From a checkpoint of a small self-supervised image encoder.
Training: muon at rate 0.0066, batches of 128.
Rows from block 3 of a small self-supervised image encoder, named by matrix and row number. Rows with one number within an expert belong to one neuron, the router's apart. Each number is 128 + 32 x the weight over its row's rms, rounded and kept within 0 to 255. All counts start at 0.
After each expert's rows are labels from the 100 images, of 14976, where the router gives the expert most weight on average: "responds to" is what is common among them. Only what is clearly more common there than usual is listed. The data: telescope images of galaxies (Galaxy Zoo DECaLS). In brackets: how many of the 100, against the usual share in percent.
# router: slot weights (model.blocks.3.mlp.router.weight, 64x192, trained with AdamW), inputs 128-191
# gate: expert gate (model.blocks.3.mlp.gate, 32x96x192), inputs 128-191
# up: expert up (model.blocks.3.mlp.up, 32x96x192), inputs 128-191
# down: expert down (model.blocks.3.mlp.down, 32x192x96, transposed), outputs 128-191

# expert 26
router.52 [ 92 138 134 118 161 151  98 157  67  89  92  91 140 118 111 118 133 107 145  98 127 134 130 100  55 153 149 141 140 152 115 126 140 101 121 144  97 100 123 113 139 111  77 143 111  92 150 134  95  48  74 150 103 139  84  86 146 130 113  96 166 108 133 107]
router.53 [115 163 134 121 123 103  83 129 149 114 156 125 110  85 179 172 135 148 111 133 168 155 125 130 122 154 111 114 139 161 147 136 135 110 125 108 132  97 156  51 110 183  83 154 118 120 127 142 114  94 179 190 138 101 130  97 148 112  69 117  71 101 176 150]
gate.0 [198 124 151 157 113  68 136 105 151  90 111  58 118 127 168 212 109 121  99 151  64  99 110 135 126 118  90 155 108 155 128 120 117  61 107 135 128 183 152 157  95 110 173  84 125 207  71 165 110 148 105  91 108 186 143 165 132 156 149 138 136 153  92 180]
up.0 [169 166 110 187 191  99  96 109 102 129 143 114 163 115 142 120 116  86 157 107 168 190 133 158 139  87 110  73 126 126  61 135 138 113 153 100 136 147 155 106 139 124  75 126 114 121 161  98 119  88  94 113  95 146  78 179 151 142 145 150 146 102 123  41]
down.0 [146 138  95 121 196 108 100 131 161  95 211 132 129 141 144 126  83  91 146 197 122 101 144 113 110 157  90  75 147  53 117 110  85 169 124 123 128 120  85 101  86  99  92 188 123 127 110 110 116  58 163 137  85 132 148 197 140 146 175 139 163 140 107 138]
responds to: shape: featured or disk (61 vs 30.4)

# expert 3
router.6 [153 131 135 184  98 138 150  29  79 127  77 144 148 144  85 152 184 118 145 142 151  69 169 142 103 162 142 150 120 160 142 134 118 107 122 135 140 130 166 129 131 112  99  95 139 178 153 151 175 104 142 166  94 117 131 104 110  65  94 156 124  90 117 136]
router.7 [104 160 128 135 107 117 130  92 115 154 135 161 130 100 193 141 155 146 155 203 151 151 162 129 124 131 145 171  53 136 143 139 142 103 134 169  90 150 169 108 133 131  89  61 169 113  89 198 143 101  92 139 107  85 142 167 102 153 106 149 120 127 121 152]
gate.0 [131 171  91 116 132  97 143 124 113 164 173  62 153 150  80  88 146 140 101 135 127 180 106 163 121  27 101 107 133 102 136 119 122 163 173 119 128  82  96 159 142 140 198  99 152 157 208 169 120 130 144 153  85 127 129 110 135 140  88 109 149 137 152 112]
up.0 [160 128 143 101 105 110 138 144  85 176  89 161 149 147 153 105 107 134 105 116 140 146 107 147  52  73 112 140 132 102 133  92 139 145 126  65 142 132 104 106 167 166 107 194 138  70 163 162 122 188 119 148 136 159 145 166 125 121 128 137 162 136 108 106]
down.0 [ 93 129 136 159  82 150  87  56 111 151 152 178 196 104 120 126 166 104 176 167 101 138 224 159  81 113 141 161  89 150 141 147  93 148 101 128  98 171 141  97 139 139 122 168 128 101 167 128  86 108 117 144 131 169 138 137 131  94  85 198 168 101  95 127]
responds to: shape: star or artifact (34 vs 1.3)

# expert 18
router.36 [117 182 120 142 137 122 160 123 134 173 146 120 136 182  85  66  83  89  64 182 119 116 117 103 151 162 128  96  93 116  93 156  97 144 155 135 146 116 134 125  47 143 158 173 138 112 122  71  96 133  62 100  22 151 186 130 175 157 107 136 110 124 153 137]
router.37 [129 121 199 149 147 170 107 155 124 120 140 125 151 123 101  90 109  99  80 108  79 171 104 130 127 107 145 139 138 109  66 148  75 150 166 111 143  68 106 126  80 184 162 161 133 118 123  68 130  93  82 126 116 163 112 148 150 145  99 165 156 106 140 107]
gate.0 [ 84 131 148 101 108  90 130 115 117 138 147 134  89 138 140 109 173 181  92 121  97  88 161 180 148 122 114 130 105 107 133 134 109 125 160  95 166 159 177 139 153 105 109 153 160 164 140 179 128 119  92 123 183  91 108 153 154 102 100 147 100 134 143 121]
up.0 [ 91 140 114 128 120 180 164 152 117 142  86 134 125 120 138 137 196 113 144 192 146  74 168 128 145 148 109 148 152 168 150  53 140 103 100 153 167 112  93 132 154 159 106 121  88 166 107 119 152 147 116 111 170 121 114  97 120 187 111 135 136 181 123 125]
down.0 [152 148 145 137 119 187 151 109 124 112 124 102 105 114  97  93 196 100 123 103 108 104 145 125 117 201 114  77 126 141  75 106  81 121 148 121 107 118  95 117 146  97 118 140 103 109 103 125 132  94 138 111 182 121 151 104 142  73  97 138 111 140  83 148]
responds to: shape: featured or disk (60 vs 30.4); edge-on disk: no (55 vs 24.7)

# expert 13
router.26 [162 112 118  84 163 110 172  58 151  92 104  67 110 157 112 196 130 114 103 176 114  62 143 126 149 109 143 171 114 122 144 139 125 143 120  82  56 150 187 116  67 103 118 115 152  70 125 214 153 137  94 133  49 123  78 165  87 105 150 118 139 175 153 140]
router.27 [ 97 122  85 144 137  98 140 122 157  61  69 126  73  88 116  98 195 119 125 152 112 163 111 137 158 137 117 114  86 143 127 158 105 107  94 143 153 104 163 133 164 139 122  52 113 122  98 158 138 120 109 139 162 104  94 195 153 132 169  47 155 140 179 148]
gate.0 [126 153 183 131 133 134 147 134 188  96 201 123 132 130 143 171 133 133 121 135  43 119 131 123 123  92 151 191  62 127 102 120 125 134 142 148 120 101 116 119 119 133 159 139  93 123  95 192 153 122 146 132  87 169 175 193 105 114  89 167 107 190 131 101]
up.0 [137 145  65 134  95 140 153 175  76 146 126 130 165 141  63  97 157  85 136  78 148 169  73 111 122  98  69 119 143  97 134 162 126 120 111 164  79 161 202  67 139 165  84 137 175 116 143 122  54 102 124 134 195  96  90  75 134 152  94  75 126 123 142 123]
down.0 [107 135  89 160 116 114 212 121  71 107 123 115 139 177 139 166 163  99 158  92 121 199 163 118  82 119 164  98 124 121 145  77 114 122 166  79 115 129 136 163 122 122 146 121 136 190 145 125  97 164  81 172  90 139 176 134 167 156 129 110 129 138 184 132]
responds to: shape: star or artifact (52 vs 1.3)

# expert 25
router.50 [116 120 148 139 133 130 100 120  83 152 134  92 144 136 155 167 155 108 133 160 150 129 143 111 133 152 128  94 116 131  93  96 124 173 122 144 116 117 151  81 124 115 101 177 217 140 126 173  64  94 116 146  61 156 133 119 116 168  71 187  97 116 124 163]
router.51 [111 183 138 118 149 147  92  91 111 157  63 112  98 126 168 100 118  49 149 153 167 127 124 158 149 100 129 108 123 117 119  77 101 102 114  79  95 157 123 140 137 168 147 156 165 153 131 138  58  49  68 113 122 185 107 107 127 175 129 140  96 132 159  99]
gate.0 [ 97 127 136  75 119  85  97 148 187 128 123 118 112 172 171 173 170 136  82 199 134  98 148  71  88 113 172  53 150  98 135 137 100 152 107  98 123  71  66 189  94 134  76 147  88 175 130 145 126 129 133 139 148 119 103 107 110  62 118 172  83 120 125 155]
up.0 [151 148 124  95 154 139 130 159 134 121 114 105 109 130 117  82 185 109  57 154 163 154 100 157 207 129 158 139 129 120 113 167 140 126 134 115 118 182 128 168  53 138 124  98  70 158 101 129 148  68 174 136 168 113 107 101 109 112  84 135 191 108 131 187]
down.0 [119  72 107 102 136 164 164 119 163 143 129 131  97 158 188  62 119 139 138 135 138 110 106 140 154  66 161 165 113 104  73 122  97 141 130 153  84 100 133 176 155 117 174 122 160 125  86  47 118 146 202 100 110 106 117 134  98 113 155 156 110 111 131 125]
responds to: shape: featured or disk (63 vs 30.4); edge-on disk: yes (33 vs 5.2)

# expert 23
router.46 [ 52 120  85 156 131  98 122 139 118 127 129  64 131 147 129  74 151 111 183 176  64  98  95 101  94 130 127 110 154 131 143 155 118 147 204 149 144 149 145  74  55 107 130 169  60 129 124 100 146 110 108  95 114 108 101  31 138  96 135 157 105 145 151 126]
router.47 [ 78  81 180 121 113 138  86 117 114 130 123 140 142 148 118 155 136 130 123 130  85  96 131 121  81 131  93 141 164 106 131  74 142 126 159 155 106 180 234  58  96  76 167 163 135 164 104 111 134  86 177  99 171  97 125 111 106 115  94 131 134 160 139 147]
gate.0 [152 130  95 144 139 174  52 112 122 127 140 144  63  87 146  80 105 137 129 117 133 163 146  97 107 172 126  83 115 132 111 113  87 187 133 159 136 139 117  90 148 128 125 132 140  55 146 133 136 140 154 106 121 112  63 140  62 119 110  96 104 174 172 104]
up.0 [158 191  98 160 142 159 128 121  57 103 106 163  74  49  98 131  91 167 144 144 129 109 104 119 108 145 110 101 138 162  86  86 138 166 127 138 111  86 142 145 151 149 165 133 112 103 142 130 140 179 160  91  90 145 166 109 111 120 139 104  71 192 182 144]
down.0 [140  43 145 127 117 165 102 123 111  85 167 163 153 151 104  97 104 137 168 179 141 110 111 175  82 157 169 147 123 140 153 128 123  97 115 182 176 165 135 137 119 116 130 149 174  85 118 148 137 150 158 145 115  89 110 130 140  74  68 118 137 122  94 136]
responds to: shape: featured or disk (79 vs 30.4); edge-on disk: no (72 vs 24.7); spiral arms: yes (57 vs 18.8)

# expert 24
router.48 [129 138 160 142 152 160 138  91 171  82  75 128 144 123 135 109 142  70 144 115 124 139 139 134  91  98 149 153 149 117  96 130 167 100  84 134 133 120 115 129 134 158  76 113 119 113 194 138 110 100  17 152 126 124 149 173 155 137  75 141 109  69 140 104]
router.49 [118  94 141 131  83  98 165  39 123  90 166 146 163 128 154 110 158  92 166 104 132 156 111 107 121 101 144 102  89 136  77 139 154 139 101 177 150  99  99 138 142 156 117 118 121 145 169 139 112  91  83 175  80 108 116 160 135 100  86 118 105 122  95 155]
gate.0 [103 120 105 129  70 115 122 103  62 112 112 133 154 101 196 176 103  92  94 165 151 139 107 111 125 124 152 135 166 112  72 137 119 156 105 125 161 120 116 105  93 107  93 138 113 113 106 122 109 153  67 179 129 135 144 149 201 111  88 171 154 109 102 142]
up.0 [135 112 148 175 158  92 139 106 110 151 121 140 128 116 139  94 115 195 174  87  74 128 149 163 125 161  71 120 104 116 135 123 188 114 148  98  57 141 111 132 152 190 158 111 109 108 164 180 100 132  85 140 116  85 111 131 118 140 110 140 106 109 116 126]
down.0 [129  88 179 123  95 135  87 152 153 133 147 107 121 137 138 124 141 104 162 129  56 112  57 131 108 164 116 129 112 123 100 109 155 129 120 149 198 172 134 121  76 147 104  68 169 121 140 137 134 188 152 134 127 141 129  86 136 134 186 125 112 145 124 114]
responds to: shape: star or artifact (28 vs 1.3)

# expert 20
router.40 [147 124 106 111 103 118 128  96 113 157  80 134 105 143  99 113  73 179 107 147 135 131 119  78 140  87  80 147 122 141 133 190 109 160 156 121 110 140 206  99 127 110 120  82  76 143 165 133  67  98 111 172  70 100 169 138 107 129 109  86 102 149  78 123]
router.41 [ 86 183 135 105 206 148 158 169 141 120 118 168 144 142 138 148  99 125 110 137 115 115 115 120 193 158 183 160 126 149  89 178 174 129 129  60  93 131 167 152 152 152 169 120 139 102 151  86 143 130 111 108  97 126 155 158 162 166 144 149 161  88 136 151]
gate.0 [136 121  96 151 106 113 103 134 122 110 166 117 175 101 163 214  86 153  80 171 105 105 115 138 157  90 119 145 128 135 134 105 160 108 169 174 149 116  75  87  95 178  90 132  95 127  84 146 176 185 106 138 101 101 108 128  84 136  96  94 146 203 157 119]
up.0 [ 81 134  94 104 108 155  97 126 153  73 123  86 149  92 113 124  75 162 112 107 110 114 101 151  46 137 154  59 123  60 126 131  88  71 125 126 100 142 107 151 115 121 156 161 141  93 147 143 120 149 159  78 118 150 126 140 145 102 136 160  96 173 135 121]
down.0 [149 160 109 110 124 108 125 114 125 153 165 112 214 151 150 127 174 162 186 138 148 196 162  93 153 115 120 142 126 158  98 141 158  57  96 103 142 133 171 150 121 197  97 173 134  97 123  95 154  74 144  86 204 165 130 140 152  64 141 135  82  88 112 159]
responds to: shape: star or artifact (27 vs 1.3)

# expert 12
router.24 [105 154 123 114 115 164  81 125  91 144 182  95 120 207 111 105 156 142 136 129 132  87 162 164 160 122 163  69 109 146 133 116 102 170 110 130 128 165 117 122 148 173 174 146  83 114 146 166  86 101 121 118 102 134 153  37 137 128 202 153 137 107  98 110]
router.25 [109 122 131 160  82 132 108  95 113 143 130  88 140 157 127 103 134 165 104  98  81 106 112 141 114 124 106 174 133 101 121 122 132 121 158 118 124 186 122 106 121 151 201 191  80 131  72 107 103 127 134  83 110 165  94 188  56 132 100 148 163 126 150  99]
gate.0 [147 135 128 133 110 164 108 126 187 158 130 158 113 142 100 160 169  81  81 113 172 165 184 147 115 106 143 170 134  98 192 132 142  97 113 152  84 141 113 160  85 151 159 151 125 124 101 101  87 144  48 159 108 165 152 142 129 157 139 109 180 127 118 169]
up.0 [128 153 129 125 189  96 140 162 116 105 109 118 123  84 130 166 140 143 132 208 141 111 148 112 150 128 157 105  94 150 162 143  66 189 161 163 128 154 141 138 156 114  67 149 151 154 149 121 179 128 173 144  96 122  91 119 191 129 106  88  71  81 109  94]
down.0 [138 148 134 121 183 107 167  57 113 124 109 108 135 173 139 110  98  90 100 117 111 125 129  68 135 152 118  84 128 182 137 152 130 153 101 123  95 133  89 157  74 158 152 152  28 122  82 121 186 108 165 128 144 116 133 117  78 117 144 147  95 193 160 140]
responds to: shape: star or artifact (39 vs 1.3)

# expert 14
router.28 [ 63 110  99  99  91 100 162  48 133  92 118  88 173 159 114 132 159  90 102 110 139 112 155 189 136 127 148 106 175 158 156 156 125 142 100 146 135 141 135 125 132 134 148 100 165 156  75 147 159 124 157 168 180 126 105  55 145 161 124 140 114 130  34 142]
router.29 [104 147 101 147 122 198  73 163 106 142  96 131 146 166 126 107 118 127  46 111 141  81 130 160 154 124 141  89 125 100 112 178  98  94 162 133  69  96 134 177 140 122 171 125 101  77  97  84 100 116 140 163  93 121 110 106 111 139 177 111 171 123 184  87]
gate.0 [ 83  76 111 133  79 134 187 150 118 168 147 177 129 105 149 113  91 179  98 112  90  99 162 138 156 116 122  90 144 105 146 152 152 148 126 118 147 131 141 110 100 122 106 150 102 200 129 120 119 166  95  88  73 169 167 176 213 122 121 132 171  63 128 210]
up.0 [116  88  49  79 125  90 145  90 155 168 139 131 132 132 104  81 105 115  96 148 132  96  99 186 144  73 124  33 100 101 153 166 128 130 109 113 167 185 166 171  94 228 110 134  72 176 131 117 144 134 108 144  58 166 175 180 167 115 100 134 132 123 150 156]
down.0 [101  73 101 171 133 114 143 108  91 153 123 139 143 116 125 108 133 148 124 141 117  91 167 124 148 117 181  94  83  85 146 129 155 101 138 101 114 172 111 106 125 140 113 148 123 222 111  91  78 166  63  60  88 194 141 169 171 120 117 125 122 159 150 131]
responds to: shape: star or artifact (28 vs 1.3)

# expert 5
router.10 [144 147 110 149 106 112  95 169 206 118  78 154  91 129 135 109 143 133 105 122 123 140 127  71 104 152 110 148 134  98 113  71 124 119 150 109  86 154 132 138 156  65 104 141 171 155 149 115 136 154 127 134 128  85 151 158 178 160 160 149 131 136 205 103]
router.11 [160  97 150 111 116 142 107 102  86 101  74 157 124 130 120 116 128 147 188 160 171 147 159  83  92 234 150 110  86 180 140 140 154  79 118 103 137 112  95 118 124 148 125 131 103 157 213 104 127  64  82 150 131  81 131  99 155 109 115 127 150 145  84 113]
gate.0 [151 155 150 100  95 137 135 128 158 122 116 158  58 173 187  93 101 144 134 207  94 134 116 191 151 111 112 223 111 154 110 144  92  78 149 147 186  93 120 109 193 145 128 181 126 100 134 168 190 158 118 115  96  67 119 132 133  95 146  73 156 151 149 143]
up.0 [ 92 120 170 104 147 128 137 135 141 130 110 113 136 145 163  97 134 147  96 224 105 142 136 195 168 128  92 125  99 172 129 188 141 103 137 150 133  69 187 111 126 126 157 167 144 165 151 191 162 120 157 127 143  63  68 130 139 124 144  71 188 132 179 124]
down.0 [ 94 124  81 169  97 105 127  63  91 161 106 113 137 115 134 190 115  82 183 103 198 136  77 112 121  74 157 133 107 101 108 165 134 106 182  72 181 168  98 153 141  78  76 100 124 202 111  73 141 122  80 118 131 129 120 123 112 178 141  99  83 133 114  94]
responds to: spiral arms: yes (42 vs 18.8)

# expert 22
router.44 [145 140  97  73 189 150 122 116 102 127  68 146 111  86  85 103 145 104 111 138 109 162 135 121 176 159 192 194 102 167  88 157 169 109 106  87 135 101 129 118 152 185  79  98 164 110 136 177 113  85  68 142 118  66 111 151 162  88  87  89 129  69 119 107]
router.45 [112 165 157  28 157 126 153 134  64 114 114 149 118 109 136 160 143 109  95  99 148 161 125  93  78 136 181 196  90 176 117 184 166  78 101 142 134 131 134 120 125 167 117 136 160 119 116 174  59 112  89 203 106 158 146 155 144 154 102 110 130 110 129 106]
gate.0 [179 110 103 150  95 111 188 125 152  48 169 132 145 158  72 214  85 135 135 154 151  84  98 136 175  82 158 181 159 131 139 137  95 117 125  89  63 126 131 125  83 129 173 107 173 123 127 139 112  95 124  84 130 184 186 103 156 164  97 136  90  99  97 102]
up.0 [123 123 127 211  80 148 143  99  98 115 162 129 168 133 115 132 168  79 145  78 120 122 100  76 115 120 120 116 126 151 148 124 108  67  88 164 152 141 151 136  97 109 124 113 182  78 174 127 109 142 132  90 111 147 109  68 109 123 128 140 142 156  72 171]
down.0 [134 104 115 144 141 112 105 174  91 120 129  98 140 117 117 134 145 107 129  48 105  90  64 113 116 108 113 144 123  69 121 100  95 132 164 172 213 125 142  81 129  88  97 102 141 138 157 143 107 164  69 184  66 121 198 163 149 140 114 141 197 136 125 129]
responds to: shape: star or artifact (30 vs 1.3)

# expert 1
router.2 [ 86 147  58  48  71  75 106 116  88 163  61 165 119 172 149 111 144 145  92 180 173 116 132 130 170 109 110 112 107 107  89 202 142 174 142 107 147  97 121 132  28 172 138 138  93 143 136 158 115 130  99 111 149 118  82 152  66 149 126  87 150 143 155  76]
router.3 [101 125  77 152 163 113  84 173  93 100  92 180 152 159 146 160 150 131 126 187  98 157 154 123 141 113 128 146 128 130 119 178 161 143 132 132 163 102 121 135 152 133 132  79 134  92  71  93 156 124 111 133 150  86  48 120 168 169  86  96 130 176 153 121]
gate.0 [159 155 127  94 181  74 119 108  89 122 123 132 101  83 139 170 109  98 135 145 194 128  97  66  64  65 124 178  86 176 124 127 138 110 102 114 161 139  71 137 147 185  98 118 187 161 168 189 125  94  51 110  97 160  97 154 138 182 159  86 106  78 135 123]
up.0 [ 98 107 126 160  78 171 133 142 168 132 138 126 140 180 126  74 132 156 123 120  52 125 154 195 187 186 129  78 166  82 123 140 111 149 160 142  99 118 180 121 109  72 167 143  65  92 102  77 134 162 201 140 143 110 162  98 114  79 101 159 144 182 118 127]
down.0 [117 162 135 153  99 122 158 193 102 131  84 122 130 130 131 178  93 190 151 163 136 107 154 149  81 122  63 186 116  88 170 176 116 143 141 106 109 147  65 133 144 101 158 140 113 180 154 113 143 127 157 139 131 140 179 196  81 125 101 107 129 129 115 107]
responds to: shape: star or artifact (35 vs 1.3)

# expert 9
router.18 [ 95 180  81 124 113 145 148  66 132 123 129 156 122 133 158 137 159 123 161 139 140 127 174 146 130 132 169 125  92 143  94 127 166  70  82  92 116 140 198 140 167 167 151 126 193 109 138 153 176 122 114 176 142  70 156 167  79 114 128  87 102 123  99 142]
router.19 [130 171  96 142 125 141 162 112 139 121  79 125 109  88  67 137 166 131 151 156 136 118 168 165 166 130 176 106 163 164 133 159 103 159 100 186 129 126 139 159 171 119 126 159 101 141 133 151 156 116 100 115  84  49 176  97 120 147 116  69 124 176  56 123]
gate.0 [180 147 189 131 125 151 120 123 106 167 199 139 126 182 141 130  95 142 107 167 101 165 160 105 158 104 158  52 162  95 106  93 172 124 100 168 103 173 119 118 120 167 153 129 160 200 115 129 136 172 117 135 131 104 203 128 136 148 151 178 125  95 144 136]
up.0 [113 133 119  90 128 123 170 107 106 113 101 110 148 108 108  75 134  64  99 154 143 161 140  94 133  84 119 113 126 119  78 160 119 149 133 137 158 160 119 131 109 206 129 121 159 103  93 135  94 107 126 131 163 149 132 111 157 145 156 148 137  94 139 128]
down.0 [124 165 130  99  93 135 153 118  97 127  95 131 159 103  25 124 150 130 165  89 161  99  72 105 111 116  91 140 100 118 152  69 109 161  98 147  84 107  76 173 123 157 120 156 109 154 137 191 120 180 123 151 145 150 141  91  90 183 171 108 115 181 119 171]
responds to: shape: star or artifact (31 vs 1.3)

# expert 17
router.34 [ 38 152 149 160 136 132 167  98 121 100 117 178  54 127 147  82 128 140 132 108 114 135 162 168 106 230 119 162  89 105 120 129 115  88 112 153 108 120 244 134 148  88 139 144 131 138 149 121 116 157 210 157 109 112 145 165 126  75 156 158 110 175 115  86]
router.35 [141 149 155 126 105 136 163 144 144 137 167 176 150 101 165 109 127 168 110 159  91 141 136 124 147 137 159  99 125 184  55  77 139 156  83 179 105 173  98 176 100 152 120 164 110 106  86 161 160 138  89 137  91 178 133 119 177 124 156  82 162 141 119 114]
gate.0 [ 94  86  91 117 104  78 131 119  94 155 247 154 151 151 167 145 113 144 189 121 139 112 199 113 136 127 144  98 113  96 147 157 115 121 154  99 121  53 146 148 118  94 109 119 153  67 182 127 162 142 122 122 144 146 111  75 174 175 140 117 113 121 141 116]
up.0 [122 104 172  87 184 138 186 162 136 104 111 142 157 119 119 178 123  93  74 100  76 115  96  89 113 136 127  57 114 131 136 108 105 169 145 121  87 121 177 167  89 126 131 131 109 173 149  64  55  57 127 128 141 109 168 172  55 102 151 104 157 125 123 110]
down.0 [ 87  79 134  88 137  97 110 106 117 127 112 162  67 143 103 109 103 124  97 106 153 104 114 113 156 196 124  97 126 126  90 150 131 123 158 152 128 138 105  83 111 117  58  92 151 126 161  78 132  88  71 128 108 108 131 132 113 151 112 133 108  94 134 192]
responds to: shape: star or artifact (33 vs 1.3)

# expert 4
router.8 [ 96 129 167 133  58 123 101 110  82 159 108 128 147 160 123 122 161 137 147 173 164 134 164 128 111 135 110 159 111 107 143  87 108 118 111 196 123 111 168 157 125  90 102 151 153 155 145 112  92 120 148 125  84  45 119 103 161  82 118 148 146 111  80 148]
router.9 [ 73 226 111  99  82 117 123  89 105 139 164 115 141 121 156  94 180 155 106 117 117 160 149 137 120 123 161 148 112 141  90 128 149 121 103 175 136 157 121  84 186 129  72 121 151 102 154 120 128 149 134 148  96 125  98 142  99 146 166 116 155 106  87  80]
gate.0 [119 116  71 166 201 179 117 136  65 108 185 141 132 117 106 134 144  97 114  85 143 158 116 100 138 117 173 107  89  96 107 135 126 104 103 118 142 116 184 151 118 118 125 177 148 129 111  97  73 148 169 107 152 128  96  84 139 147 184 125 109 227 171 120]
up.0 [160 141 178 122  72 111 124 109 144 135  70 103 116 139 163 141 116 154 142 140 101 102 109 145 150 138  99 137 173 173 147 120 113 158 137  96  94 101  90 142 126 154 140 114 125  92 140 189 189 100  97 142 124 141 161 187  62 110  81 136  89  62  81 144]
down.0 [107 103 103 119 123  93 110 111 118 174 114  90 144 118 174 135 129 158 110  76 126 138 182 151 150 156 110 106 182 129 184 116 179 114 123 126 152 135 122  60 150 114 141 116  95  94 103  81 125 108 116 166 128  49 112  79 108 139  52 181 120  95 131 182]
responds to: shape: star or artifact (33 vs 1.3)